{"arch": "uvit", "model": "image diffusion model", "dataset": "retinal OCT scans (Kermany 2017)", "train_examples": 49215, "image_size": 48, "horizontal_flip": true, "conditioning": "none", "objective": "v", "cond_dim": 256, "norm": "layernorm_no_bias", "norm_position": "pre", "hidden_act": "swiglu", "mlp_ratio": 2.67, "head_dim": 32, "fused_qkv": true, "qk_norm": true, "layer_scale_init": 1.0, "parallel_block": false, "inner_norm": true, "moe": "top_k", "num_experts": 8, "moe_every": 2, "expert_mlp_ratio": 1, "experts_per_token": 2, "shared_expert": false, "patch_size": [6, 6], "layers": 14, "width": 192, "positions": "rope", "residual_init": "none", "optimizer": "soap", "beta2": 0.95, "learning_rate": 0.0021, "beta1": 0.9, "shampoo_beta": 0.95, "eps": 1e-08, "precondition_frequency": 32, "max_precond_dim": 1024, "one_sided": false, "adamw_lr_other_params": 0.00089, "adaptive_grad_clip": 0.05, "max_steps": 9500, "batch_size": 64, "epochs": 12.4, "lr_schedule": "cosine", "final_lr_fraction": 0, "warmup_steps": 1900, "weight_decay": 0.3, "adamw_weight_decay_other_params": 0}
Rows from block 10, named by matrix and row number. Rows with one number belong to one attention dimension. Each number is 200 + 40 x the weight over its row's rms, rounded and kept within 0 to 999. All counts start at 0. After the name is the row's rms in percent of the matrix's.
# q: attention query, key and value (stacked) (model.blocks.10.attn.qkv.weight, 576x192, the q third), inputs 0-95
# k: attention query, key and value (stacked) (model.blocks.10.attn.qkv.weight, 576x192, the k third), inputs 0-95
q.99,086,199,204,218,178,230,258,232,189,134,134,147,263,204,226,224,197,204,258,218,141,173,256,216,251,144,187,126,205,159,196,206,257,141,153,192,178,195,174,288,266,191,234,169,216,200,153,135,225,252,168,244,98,208,203,229,156,154,157,162,164,215,157,206,220,212,184,196,203,212,194,112,211,197,156,163,217,173,198,332,179,274,172,226,200,285,149,252,195,249,195,251,177,289,165,215,213
k.99,094,166,187,254,245,189,178,144,183,263,281,222,177,179,172,208,230,154,149,226,249,124,184,215,156,200,252,235,187,180,235,209,137,151,181,211,199,170,195,157,157,230,230,180,202,254,261,229,219,109,163,192,255,178,172,149,246,239,144,298,161,199,275,164,187,232,216,131,195,198,172,210,261,194,211,210,177,202,113,200,197,188,172,213,277,168,251,265,171,200,199,198,211,182,189,169,79
q.100,096,187,149,240,152,225,155,143,249,272,141,157,175,159,186,264,169,266,266,174,224,144,181,161,156,183,279,188,139,176,136,191,162,211,162,239,204,228,148,184,181,211,239,245,221,212,248,198,179,220,183,230,230,165,233,168,239,166,276,223,210,190,160,222,200,185,206,157,239,232,234,108,187,196,170,175,186,257,156,226,206,228,229,251,260,260,180,203,179,307,158,173,179,198,190,197,133
k.100,105,180,181,217,160,223,210,217,227,179,175,269,261,207,186,138,185,210,200,148,141,267,137,182,216,196,161,239,151,206,242,174,234,162,224,199,229,185,225,245,193,151,252,244,193,153,225,199,221,240,133,203,170,181,189,163,163,146,255,210,253,201,166,193,208,284,216,226,181,203,198,232,191,175,139,210,159,211,259,219,225,284,175,196,196,214,198,216,192,207,198,196,215,158,176,236,240
q.101,094,196,201,182,200,242,133,167,257,308,146,220,223,132,199,248,160,268,179,136,171,250,204,206,232,237,76,241,309,174,162,191,157,183,191,183,189,167,211,175,154,195,247,152,182,164,227,177,288,216,169,128,186,162,214,214,218,228,186,142,266,212,202,172,184,229,244,179,164,163,252,148,185,255,186,183,263,188,188,180,145,221,238,143,160,226,234,167,246,214,214,173,235,249,244,216,268
k.101,106,200,213,253,209,184,251,208,173,208,254,168,200,129,166,258,197,223,137,169,164,145,138,287,159,267,210,237,168,254,241,227,222,199,240,210,206,264,227,240,210,181,205,248,217,261,147,190,225,202,265,177,195,227,265,242,176,155,246,222,199,157,187,239,224,163,169,250,180,284,241,268,196,266,244,264,161,161,217,191,121,169,194,162,238,198,145,171,191,132,248,169,204,167,245,252,204
q.102,117,171,244,273,177,225,185,255,130,210,177,174,222,204,164,202,140,233,189,194,177,135,190,128,197,254,176,166,182,172,194,174,172,202,235,232,241,300,223,147,173,150,172,200,128,221,180,192,175,180,199,241,148,191,184,258,237,290,169,262,280,212,238,184,197,189,230,252,239,255,225,155,202,172,219,207,163,138,221,210,154,213,262,262,243,172,170,239,237,233,253,184,174,210,164,264,196
k.102,103,185,204,148,247,280,205,131,201,175,143,280,201,235,252,270,235,199,172,260,242,204,172,228,238,208,242,163,203,189,226,210,256,157,169,231,205,224,200,233,190,191,235,213,170,155,206,172,224,207,225,157,241,177,208,248,128,188,229,176,251,264,228,192,147,148,170,182,241,197,144,204,183,248,184,178,204,172,225,154,223,181,168,247,215,232,124,191,209,222,195,161,195,229,258,172,230
q.103,088,180,202,268,210,149,214,204,125,140,235,280,110,187,142,223,207,255,227,175,194,285,176,181,216,155,178,174,189,243,179,122,186,273,196,179,235,199,237,169,157,126,224,246,257,216,181,246,121,309,171,243,212,160,148,213,166,226,231,225,287,183,187,218,215,196,181,234,175,224,173,231,244,212,181,173,209,256,152,186,221,239,193,160,231,180,213,241,139,201,186,198,245,241,194,206,188
k.103,086,156,117,218,178,226,230,124,196,150,251,205,269,167,178,156,223,236,171,227,192,115,217,158,221,275,185,276,210,158,183,185,253,212,204,255,134,192,162,251,264,279,251,279,166,225,192,252,277,187,173,168,157,172,157,217,232,188,191,226,158,205,188,188,199,268,155,172,171,224,189,175,266,178,184,206,191,162,199,186,248,137,179,209,172,206,252,211,217,243,184,210,176,205,240,245,176
q.104,122,208,230,156,158,170,183,184,166,189,220,166,174,252,235,198,220,152,201,191,149,214,213,191,261,101,228,251,188,170,189,242,214,106,250,209,190,183,172,284,253,228,173,149,129,131,171,200,193,202,164,188,169,190,134,176,250,208,234,213,282,208,162,173,182,210,215,203,297,191,221,191,157,239,249,175,180,197,171,191,194,167,181,175,232,201,110,211,268,153,210,173,278,236,289,195,178
k.104,130,224,205,136,181,171,166,185,197,117,210,178,224,166,217,199,265,137,259,148,173,238,172,163,164,148,124,231,227,195,230,218,181,148,144,280,239,197,111,301,230,144,131,178,172,191,216,210,133,114,186,184,231,258,203,148,237,105,180,163,222,242,172,255,172,209,160,235,235,207,292,253,219,205,146,210,169,225,234,210,173,188,245,166,265,224,120,196,202,201,189,205,274,200,185,257,222
q.105,116,176,251,199,209,225,237,183,126,111,225,165,168,182,169,187,183,204,159,214,181,167,178,205,205,241,227,255,170,179,190,221,266,172,195,247,224,214,185,177,136,240,218,213,227,209,220,254,222,255,162,291,240,185,180,175,225,185,137,146,181,129,162,164,202,179,168,174,300,126,188,263,256,222,237,163,149,202,249,180,181,185,278,151,180,196,235,145,225,191,209,175,220,224,241,234,184
k.105,118,169,198,115,218,225,241,206,154,124,63,272,169,218,196,202,126,227,226,126,211,194,168,181,227,205,243,227,196,132,246,198,180,210,218,215,165,166,212,183,228,254,191,231,224,248,243,220,231,218,146,229,195,219,211,163,189,182,201,324,262,205,218,195,188,246,216,143,243,132,221,234,190,180,188,248,236,242,241,213,127,281,137,247,203,209,174,177,207,193,193,186,174,125,218,185,120
q.106,101,211,262,125,183,213,195,178,206,191,248,152,235,248,245,229,167,196,132,181,137,160,197,147,181,283,298,206,167,195,253,177,168,158,192,249,227,238,241,208,285,201,254,222,269,186,222,274,219,250,184,219,195,188,144,196,248,195,109,208,236,161,234,219,168,233,86,121,262,160,125,177,247,219,270,132,242,245,219,193,143,240,155,183,161,155,196,239,250,242,240,224,218,185,148,203,232
k.106,098,168,139,209,185,183,221,174,187,255,211,240,174,240,130,211,162,160,216,172,250,217,179,257,240,180,195,201,155,226,226,232,194,170,197,199,203,212,205,133,184,264,243,221,281,200,261,256,160,174,152,199,142,193,273,194,179,189,184,233,161,170,257,138,258,260,194,189,153,184,195,200,252,178,95,241,157,162,219,175,160,283,182,262,163,97,227,145,187,244,190,207,216,222,204,99,249
q.107,085,223,211,152,187,166,245,203,252,210,244,203,167,231,113,168,176,257,195,225,223,240,217,162,241,217,252,253,166,219,229,210,274,153,195,198,209,159,130,158,249,198,263,211,233,186,185,210,129,224,249,260,128,237,199,221,253,215,188,143,171,144,149,175,208,238,75,221,230,171,172,230,195,184,241,202,227,212,168,146,210,168,161,144,191,164,195,276,125,248,176,154,179,159,215,225,186
k.107,091,141,219,194,118,262,190,261,206,187,161,200,171,265,228,179,219,145,194,207,162,167,202,151,237,166,184,214,178,163,180,155,210,151,161,171,241,236,173,193,232,220,215,253,219,276,252,187,227,262,186,182,248,279,179,203,146,262,168,225,128,186,274,197,227,186,225,179,234,198,251,219,195,171,132,146,211,235,220,191,257,185,281,288,267,209,179,196,175,195,218,233,242,222,144,242,151
q.108,089,197,227,211,167,202,198,180,163,159,161,227,211,200,160,178,182,206,178,217,227,276,270,169,241,170,178,230,218,193,234,159,254,161,175,210,217,252,155,256,201,255,218,158,166,169,149,179,128,194,251,215,242,229,167,182,134,163,130,257,230,144,189,247,249,185,233,212,181,249,159,246,141,144,120,241,234,200,160,197,150,167,148,175,231,174,186,244,260,170,214,194,199,153,315,284,194
k.108,095,292,240,206,184,164,169,170,216,201,143,235,182,148,237,142,239,235,181,183,177,217,241,237,144,226,106,135,142,230,200,211,191,247,296,231,181,270,243,238,171,220,249,218,226,165,172,213,277,191,179,259,218,167,204,304,190,218,178,134,301,231,207,171,204,239,221,191,151,206,224,199,181,248,209,210,237,140,157,206,261,226,184,197,119,199,203,226,189,198,223,170,189,187,186,190,181
q.109,089,201,197,252,215,188,174,218,221,188,190,192,160,217,205,201,144,286,163,192,116,273,179,165,238,155,143,146,181,283,221,162,175,196,250,161,220,135,173,132,211,246,247,119,205,287,204,140,150,208,208,214,165,156,158,193,176,153,235,163,237,163,171,199,198,150,163,203,206,278,189,209,225,186,160,223,198,214,169,164,242,106,206,135,239,158,210,222,215,199,129,227,187,237,246,223,192
k.109,100,158,166,230,156,187,208,149,146,201,186,199,238,187,212,225,246,139,165,214,223,187,180,68,274,139,230,221,157,68,202,212,268,179,214,183,247,247,104,176,205,224,182,218,149,213,117,173,239,175,213,163,194,202,205,165,223,219,187,226,133,204,154,142,182,218,140,211,218,122,232,195,202,178,136,118,175,192,206,232,112,223,217,237,214,268,252,205,201,210,209,243,151,175,141,174,217
q.110,099,170,149,235,179,161,235,204,90,202,167,86,194,271,164,233,191,180,143,220,189,238,182,150,167,142,296,165,169,264,225,148,203,199,219,132,191,246,191,170,218,212,209,179,227,258,245,294,125,216,154,171,313,198,144,251,197,186,194,259,229,160,151,247,161,153,161,265,206,248,239,138,226,261,211,192,162,192,160,206,124,238,203,216,220,195,184,188,223,192,189,218,208,255,178,129,173
k.110,085,196,224,202,226,216,157,199,314,143,220,238,178,186,227,206,208,209,137,264,161,182,193,215,237,221,180,166,198,216,162,245,223,206,244,161,248,98,164,160,242,248,206,188,154,195,266,176,255,241,204,203,141,229,218,181,104,182,214,216,204,283,140,238,229,194,208,152,225,268,130,242,184,278,192,221,225,120,280,256,272,69,228,250,222,172,197,229,166,199,182,200,266,207,189,161,158
q.111,083,151,186,215,184,202,244,217,223,167,145,151,186,221,243,204,221,210,149,147,168,164,133,155,232,195,142,226,201,186,158,266,205,284,198,204,211,161,156,182,163,206,230,177,152,243,234,169,248,235,213,205,204,164,177,186,148,237,222,213,154,224,301,123,211,234,162,248,183,132,226,195,222,163,205,73,209,237,181,196,191,204,148,215,253,212,160,156,177,165,203,232,177,213,247,215,182
k.111,096,206,230,242,149,133,130,113,203,176,183,159,223,112,193,195,228,253,180,239,265,235,214,212,219,219,169,205,167,281,213,135,238,143,92,219,166,202,203,199,175,159,208,189,241,244,190,223,188,175,242,260,179,230,164,236,213,165,213,266,205,192,173,166,229,154,181,179,208,183,227,182,280,193,197,207,204,271,299,171,152,164,204,204,186,161,168,235,224,162,215,269,163,251,152,130,224
q.112,098,207,144,266,190,246,207,229,248,228,272,200,252,177,230,204,137,206,186,215,180,178,159,161,259,206,230,217,170,183,225,222,226,225,167,178,211,177,265,146,136,197,278,203,153,211,248,197,270,183,211,148,224,201,224,169,177,175,253,186,135,249,201,188,206,189,198,153,125,224,151,190,212,196,229,193,217,244,136,180,210,199,200,225,207,164,202,183,227,184,177,231,153,201,243,201,279
k.112,117,247,261,239,133,168,209,121,186,166,204,99,160,243,253,200,198,109,194,247,191,184,170,245,165,191,186,227,222,184,164,217,174,156,230,233,267,137,156,220,166,160,160,181,216,159,160,168,180,219,148,235,240,225,198,196,183,296,194,186,173,128,190,236,122,187,230,190,241,182,156,229,202,250,178,236,198,180,188,184,160,136,177,185,244,198,141,163,176,186,130,156,241,252,199,173,112
q.113,111,241,219,158,208,201,234,218,220,179,159,252,159,116,283,208,89,230,184,179,162,215,216,121,179,233,199,250,234,140,183,258,136,146,126,239,210,174,203,193,188,159,268,219,226,272,228,177,145,214,253,221,168,220,220,218,259,188,284,143,235,253,192,219,161,137,257,186,177,190,154,184,190,164,219,160,221,183,157,230,174,250,243,204,227,224,173,212,133,226,161,206,201,130,235,251,222
k.113,103,219,242,219,234,146,177,185,232,225,215,103,191,207,232,179,221,147,169,258,184,164,245,192,242,191,138,239,192,195,198,145,255,209,197,200,226,141,193,183,194,73,214,217,137,147,171,192,256,249,177,251,296,211,150,222,230,211,170,156,146,233,118,241,209,247,163,238,237,268,233,215,282,219,181,190,218,184,166,179,217,195,292,183,198,190,171,207,196,211,162,239,171,267,201,226,194
q.114,095,178,215,206,212,192,211,197,211,264,230,223,205,174,153,230,223,290,208,191,182,233,206,234,206,234,162,205,306,233,223,190,244,214,211,266,165,176,192,209,177,219,215,244,251,210,136,193,211,139,199,193,132,229,187,186,151,195,284,84,282,246,178,144,245,198,162,217,138,244,138,180,139,172,210,173,228,205,141,153,172,124,175,237,268,177,227,211,157,128,248,201,176,202,252,238,217
k.114,088,170,201,259,208,127,169,177,142,245,208,202,161,173,124,238,222,201,203,278,194,267,150,229,197,161,160,205,187,175,135,177,96,289,235,218,243,229,237,168,182,203,203,246,183,171,192,222,160,182,214,237,229,229,164,191,157,216,199,224,194,246,187,222,225,149,204,223,242,190,208,209,202,187,215,271,215,214,205,251,171,257,115,265,268,183,245,140,189,223,266,275,109,217,231,232,202
q.115,090,187,203,263,290,220,268,242,226,258,106,178,137,150,215,207,225,188,244,258,196,161,252,268,196,199,187,157,166,223,218,153,212,233,169,160,179,155,148,190,212,207,254,231,216,218,187,255,192,228,205,154,185,189,225,186,245,186,200,132,164,241,189,215,145,172,192,202,217,195,203,234,208,257,157,182,218,312,115,148,185,194,201,178,231,273,213,196,161,228,205,213,178,143,146,207,198
k.115,095,251,235,165,170,192,223,275,251,179,208,212,241,211,243,211,197,235,117,189,164,242,224,138,220,207,203,214,220,179,234,167,214,169,226,201,266,198,230,208,174,163,213,187,114,197,176,242,235,173,155,252,212,123,164,135,169,205,224,208,171,162,285,190,217,199,211,124,224,188,236,192,216,185,110,186,204,138,184,245,144,276,237,187,147,244,176,218,183,218,171,197,175,211,195,178,205
q.116,093,192,144,244,190,249,220,177,229,224,112,195,237,174,224,171,238,90,201,194,230,226,189,240,247,179,171,239,218,212,213,167,186,183,197,260,201,275,178,178,123,138,167,163,104,207,206,203,255,159,194,175,214,95,198,202,157,128,195,221,309,252,202,218,225,148,194,183,252,202,232,137,208,165,226,227,238,106,208,225,204,293,94,168,208,177,200,177,195,227,239,188,153,120,171,268,185
k.116,102,274,145,162,213,233,225,195,237,233,197,240,240,205,259,168,214,262,133,216,261,210,250,190,244,277,165,147,157,166,211,192,278,287,246,189,218,265,208,214,214,241,220,170,162,161,205,166,157,154,230,230,228,180,197,258,246,183,224,234,270,219,195,106,254,191,236,195,164,264,170,175,245,196,246,183,184,201,166,199,231,158,233,217,183,178,215,217,231,154,211,226,209,250,225,172,315
q.117,085,221,223,237,266,177,220,280,225,261,238,239,211,171,140,258,270,212,245,160,198,222,166,217,204,155,122,265,178,214,180,170,236,153,174,247,179,151,246,218,232,237,145,204,218,224,190,203,209,187,199,174,163,193,216,141,144,114,159,132,240,190,305,271,219,214,219,252,149,245,185,199,175,165,236,164,204,252,193,257,233,172,259,251,212,199,206,169,226,239,185,190,178,182,223,249,112
k.117,102,245,211,210,213,235,162,157,77,241,220,212,251,202,238,202,100,188,182,219,211,188,215,178,163,196,233,181,216,150,213,241,250,200,233,220,141,273,194,279,177,211,240,295,195,141,224,267,200,198,218,170,198,165,250,187,193,244,178,308,206,145,209,146,221,138,175,182,185,192,193,130,233,190,201,197,171,160,192,287,142,239,175,215,220,173,227,207,200,252,214,261,207,205,284,193,217
q.118,108,164,202,200,188,209,230,246,227,213,266,238,165,232,162,174,226,170,179,189,250,149,197,215,202,203,191,205,191,167,273,250,243,208,194,175,153,116,174,176,188,201,222,275,279,171,193,226,248,264,206,228,198,214,184,161,131,165,185,164,198,161,171,326,218,247,177,248,170,218,205,214,246,260,194,144,250,295,157,152,141,199,204,224,267,241,188,251,168,275,181,160,271,189,256,223,169
k.118,100,226,196,236,225,158,153,248,190,115,198,181,250,179,172,168,182,228,130,143,195,218,239,130,209,158,223,197,168,133,188,230,148,133,219,221,177,155,198,194,178,208,177,232,227,256,204,273,173,246,236,192,144,187,213,128,154,186,183,135,195,207,211,166,196,253,243,185,242,238,156,210,271,157,239,115,179,131,245,172,243,160,197,143,222,185,174,174,192,167,242,129,143,236,211,212,261
q.119,123,214,147,148,191,218,129,213,165,236,229,174,245,180,216,193,202,139,194,208,232,181,224,151,129,215,163,177,160,202,143,216,169,165,181,201,224,343,245,102,173,177,187,168,200,225,187,180,225,169,148,133,152,167,172,201,180,253,173,212,182,278,226,186,182,242,248,160,239,129,244,202,303,247,163,207,156,178,280,240,234,205,219,204,181,167,188,137,164,204,216,201,223,173,183,200,202
k.119,105,172,229,216,190,289,197,200,129,221,175,140,189,180,295,178,163,280,229,230,203,236,148,234,210,190,257,122,199,217,224,159,290,248,258,206,198,229,240,224,201,188,221,109,145,215,207,216,231,133,190,193,190,190,124,226,157,101,160,218,253,234,175,255,163,149,207,204,123,228,183,245,220,211,181,195,198,199,154,234,226,186,174,223,215,219,175,191,182,217,233,191,214,228,232,301,213
q.120,081,116,166,213,167,188,244,181,206,271,175,208,276,187,173,233,221,210,185,198,199,203,197,194,207,104,177,162,212,166,144,211,190,187,280,185,205,175,228,163,193,246,225,189,123,254,155,234,240,217,285,192,118,167,208,131,157,114,219,183,266,183,192,158,212,129,196,156,247,237,229,165,180,243,177,250,197,235,179,160,144,193,209,142,177,227,166,213,188,174,170,249,152,191,249,123,254
k.120,092,164,150,289,168,133,157,196,229,210,222,187,155,85,154,191,210,225,191,244,176,150,159,182,197,178,127,125,228,224,140,165,173,258,180,231,172,228,175,248,195,204,154,207,205,228,157,215,194,161,190,240,240,135,235,265,152,152,220,233,110,186,214,205,253,233,227,212,193,245,166,172,226,140,188,179,104,251,229,159,254,152,284,214,234,225,168,215,249,216,231,237,200,230,280,219,195
q.121,104,229,170,197,216,189,183,228,229,304,203,208,228,198,211,223,133,230,164,61,189,204,134,168,187,231,206,199,210,214,207,234,188,261,235,118,146,96,221,185,193,185,261,142,204,243,248,189,287,165,209,150,276,134,250,185,191,177,238,181,210,226,162,257,252,174,235,190,154,210,181,202,205,198,256,161,271,274,160,161,217,154,232,191,201,181,200,172,179,258,187,252,138,245,238,182,208
k.121,120,161,223,277,161,245,206,145,153,185,193,201,229,213,174,202,249,285,107,232,186,214,181,155,159,239,212,198,173,211,171,183,195,199,152,103,186,192,153,171,235,264,244,201,271,226,231,181,292,201,202,198,185,237,213,213,173,208,208,212,163,194,178,144,209,143,257,181,169,212,177,245,249,187,190,174,153,281,184,159,217,265,163,230,239,168,210,211,243,213,177,259,94,235,176,252,243
q.122,101,275,172,203,192,155,207,217,207,260,187,208,185,250,200,172,155,214,216,244,223,237,179,233,199,190,279,223,231,213,150,133,229,215,108,203,191,222,250,194,260,221,189,289,231,193,190,168,283,225,155,236,164,131,109,217,166,257,192,216,137,129,164,160,164,146,145,213,209,195,264,255,163,194,210,142,230,265,166,233,147,218,224,227,222,290,160,176,247,133,195,195,152,153,204,156,191
k.122,102,202,127,206,240,224,217,242,162,203,231,135,155,144,180,277,277,239,278,200,219,162,214,213,207,227,305,203,221,186,159,198,193,203,213,194,216,146,144,195,288,188,198,132,132,188,251,247,152,197,201,222,239,254,148,171,230,228,247,224,188,227,191,227,267,237,234,121,158,198,163,172,187,199,192,195,242,184,189,184,271,98,124,183,221,74,192,166,147,214,211,207,216,210,270,121,120
q.123,097,162,266,191,200,165,229,257,276,196,231,221,163,187,188,209,184,229,252,215,174,234,198,186,197,275,118,168,263,269,220,223,148,269,182,128,165,205,188,205,219,199,248,179,142,253,212,181,155,210,162,215,202,190,121,236,135,246,228,182,186,175,97,245,179,209,243,194,203,232,185,160,175,191,260,222,131,218,187,160,140,138,177,208,155,190,176,220,186,193,135,183,238,152,184,148,273
k.123,092,188,261,165,157,183,102,205,225,180,148,172,203,163,170,138,198,192,151,200,204,171,137,197,179,180,187,215,251,109,213,202,250,197,242,202,167,172,135,198,175,192,213,222,213,278,239,226,241,238,191,286,177,164,224,133,274,203,253,271,164,269,149,196,261,223,178,266,205,160,234,200,217,241,221,204,227,205,179,216,193,206,239,198,196,246,207,163,227,252,231,263,246,163,202,247,184
q.124,104,249,166,208,199,240,196,205,255,303,238,227,203,136,234,242,177,225,199,150,176,157,207,203,195,163,218,253,185,245,178,250,219,235,211,289,120,172,237,185,152,123,175,116,172,198,185,150,229,122,276,143,186,112,190,198,219,146,184,135,232,250,239,151,213,195,274,135,273,183,159,194,147,194,291,190,212,235,277,191,188,186,197,203,153,203,193,170,186,225,194,253,141,193,273,188,120
k.124,086,323,259,219,183,195,151,194,211,289,215,210,183,221,287,128,182,192,166,253,221,183,179,150,179,205,198,203,288,143,232,224,308,232,205,148,212,277,262,191,198,218,196,176,177,180,150,190,116,216,221,214,182,281,228,177,196,190,235,137,225,269,253,218,247,219,171,247,199,262,204,197,259,144,178,222,277,240,183,239,222,185,149,179,198,234,178,249,250,233,179,223,222,236,178,213,204
q.125,087,175,265,201,210,168,256,209,102,170,192,129,202,171,215,219,259,178,205,212,212,220,228,194,245,198,173,169,182,185,211,230,258,221,176,215,183,193,168,163,148,264,178,219,249,205,215,251,186,244,111,177,156,97,190,210,109,298,202,175,213,161,168,276,121,204,170,175,245,227,197,236,225,217,245,168,220,275,147,183,183,186,231,143,164,230,209,183,232,209,208,165,257,167,194,96,184
k.125,090,216,194,102,164,249,113,272,228,182,177,221,192,201,205,227,287,224,210,224,176,220,249,140,232,220,175,158,144,210,255,186,276,161,133,157,158,227,270,197,167,249,217,190,168,181,201,233,254,185,194,247,205,168,177,231,193,194,239,235,194,205,192,219,252,263,179,154,234,198,242,209,248,210,197,227,178,121,201,120,256,198,139,182,171,189,154,191,198,150,248,171,181,129,258,240,174
q.126,118,261,188,227,249,173,200,240,197,294,202,244,140,150,217,213,207,208,277,182,232,207,223,255,170,185,157,173,268,264,164,209,171,197,175,231,177,244,292,243,202,223,204,221,131,154,251,128,199,223,183,149,177,159,170,179,183,171,219,223,214,221,188,191,288,177,235,168,245,197,289,88,146,224,203,192,175,227,232,220,152,204,209,182,148,221,277,173,249,234,135,203,167,206,258,192,219
k.126,102,164,165,190,157,219,162,208,233,153,172,197,163,136,172,177,130,196,226,264,177,244,288,155,194,166,219,191,174,231,161,256,250,199,223,170,236,203,194,174,154,241,204,301,154,260,272,194,173,194,108,234,160,175,201,153,126,220,182,196,214,204,180,193,243,169,199,143,251,206,168,258,195,167,194,255,160,188,234,116,271,223,206,171,260,275,182,210,298,174,212,136,184,188,175,238,127
q.127,084,135,187,167,156,174,198,177,166,194,241,164,227,224,197,185,185,221,175,179,189,249,196,215,197,211,181,182,157,160,173,207,210,126,175,127,172,193,170,218,232,276,225,242,178,172,210,132,167,213,175,198,159,233,188,182,225,207,182,175,267,206,116,245,254,191,185,124,242,220,208,225,145,202,132,94,244,257,244,139,220,218,159,70,154,184,206,133,231,170,169,221,148,219,157,174,142
k.127,092,235,196,207,167,170,214,227,264,238,207,278,196,170,242,190,162,256,162,247,198,168,182,168,217,250,130,243,204,193,263,172,168,210,244,180,235,268,243,193,206,206,98,151,97,232,154,212,302,224,184,190,224,223,148,254,214,190,139,152,157,229,183,143,127,222,128,151,209,186,178,237,214,189,195,185,218,155,215,170,190,201,222,230,199,212,168,256,192,221,234,163,228,203,164,230,153
q.128,106,151,252,224,110,204,220,182,160,193,199,252,128,225,169,190,227,251,229,189,108,233,160,157,128,186,129,271,197,154,169,230,112,176,232,217,176,162,152,220,231,210,256,147,292,188,145,180,205,163,239,183,155,216,149,122,271,139,199,120,287,209,141,183,176,229,203,145,197,210,234,236,185,163,132,203,284,226,213,171,148,186,188,209,162,274,158,244,267,185,190,142,242,139,180,181,139
k.128,096,207,185,163,222,254,243,215,199,189,224,184,149,265,152,155,163,189,173,184,177,183,171,154,157,169,134,227,185,229,239,153,159,201,201,212,179,219,222,274,224,218,182,290,156,226,226,185,98,151,196,237,248,198,197,146,172,218,193,287,141,231,188,301,227,161,103,250,151,116,238,124,166,195,211,190,185,210,141,252,181,264,184,216,224,160,225,230,155,164,218,247,211,178,213,185,201
q.129,102,210,193,195,201,189,154,169,186,98,222,172,181,191,215,129,172,123,129,124,148,167,224,209,189,244,151,217,206,129,198,289,195,170,208,202,224,156,195,218,234,205,231,182,134,170,240,188,181,143,196,190,229,183,238,208,199,239,188,230,246,222,159,189,176,211,247,241,277,76,245,177,259,151,211,254,177,228,185,221,224,198,141,257,193,55,164,126,185,304,160,192,183,226,209,209,152
k.129,115,180,167,119,236,220,200,226,105,237,203,179,156,150,179,257,214,201,217,174,182,228,144,129,239,194,216,192,245,329,143,207,138,219,212,213,190,267,181,181,273,272,273,160,168,211,193,209,106,166,262,188,227,213,160,172,213,215,154,192,257,212,254,147,138,199,166,219,237,166,217,230,147,234,176,171,186,150,227,209,212,173,154,265,198,134,193,175,188,228,189,202,239,269,220,143,210
q.130,095,192,180,155,237,166,149,177,190,210,164,120,193,297,209,239,145,203,187,188,197,198,195,153,230,196,188,216,219,177,138,198,218,211,196,175,193,208,236,217,220,282,220,218,238,195,178,255,190,132,182,123,330,194,185,208,264,171,270,179,218,194,138,166,147,186,209,174,199,151,186,208,204,250,218,109,219,225,240,163,228,258,107,192,209,138,148,103,202,243,203,263,174,183,122,217,178
k.130,104,280,183,205,152,195,144,152,231,162,166,228,165,182,283,167,151,290,196,260,248,187,278,210,118,191,268,167,173,200,190,193,164,194,248,240,236,176,232,244,155,145,175,123,215,194,195,178,221,126,219,166,142,220,121,136,172,231,197,193,148,199,223,249,175,230,185,247,147,211,239,234,201,159,170,210,206,192,238,210,202,193,278,135,200,240,234,164,150,175,230,224,211,174,179,156,191
q.131,097,142,268,202,180,208,167,277,243,158,290,206,179,145,192,245,294,210,229,198,180,165,237,187,149,215,225,177,153,199,151,161,302,246,202,118,231,207,219,264,277,215,165,229,196,196,181,269,220,188,227,194,241,222,163,163,221,193,197,194,173,108,185,186,265,215,245,244,202,184,201,278,190,277,205,263,189,194,214,159,247,235,228,185,245,229,169,190,212,217,207,165,172,317,146,177,233
k.131,091,181,252,176,186,180,250,226,197,258,212,180,154,128,207,205,215,159,187,220,211,223,241,190,225,248,126,194,181,231,159,171,175,124,173,142,141,272,184,203,163,239,212,230,246,234,199,179,179,220,188,264,210,211,173,199,175,184,221,119,155,222,323,209,234,223,248,210,258,218,201,271,174,212,231,134,156,154,231,237,214,180,155,194,199,229,248,270,272,217,148,250,197,247,226,249,178
q.132,101,232,215,181,227,218,223,197,186,169,147,182,150,164,214,200,217,213,146,215,191,192,139,191,170,176,210,176,253,167,241,222,228,258,193,186,192,168,204,262,173,201,254,250,164,153,173,240,123,206,221,261,124,276,251,184,182,239,140,250,109,207,171,175,258,201,203,170,188,215,212,185,197,131,230,221,238,232,136,197,278,133,205,195,159,212,192,133,236,189,238,216,184,236,192,245,148
k.132,103,211,192,122,197,195,264,227,162,229,194,210,191,244,228,226,126,209,207,218,304,179,156,192,205,268,200,187,259,210,170,151,163,215,157,184,245,224,216,171,180,153,187,233,226,183,242,220,220,202,206,141,234,194,191,150,233,117,233,161,228,137,219,211,140,206,270,201,239,199,240,207,207,220,194,225,259,222,188,192,201,222,241,93,155,185,193,75,183,220,161,273,216,191,146,197,120
q.133,110,172,227,192,185,205,132,205,268,153,129,258,144,225,190,196,211,173,244,224,193,140,252,222,171,117,130,194,242,172,202,224,236,181,235,192,173,198,219,214,190,165,202,258,140,209,228,235,237,183,142,139,177,145,210,223,249,193,198,162,211,161,222,224,246,181,190,180,252,175,248,173,183,118,236,185,197,238,258,238,95,159,156,215,210,223,220,189,132,208,126,257,169,145,224,189,199
k.133,100,191,174,248,143,132,218,230,181,157,234,152,232,161,226,207,195,299,217,219,226,226,218,107,205,177,255,152,199,226,124,159,210,226,176,176,171,205,215,191,172,206,207,211,205,164,186,217,167,194,254,214,204,173,141,209,107,238,228,205,200,224,176,161,190,262,221,214,241,239,202,183,157,244,250,136,178,195,221,223,269,220,173,215,248,201,276,225,245,131,318,134,241,201,137,201,221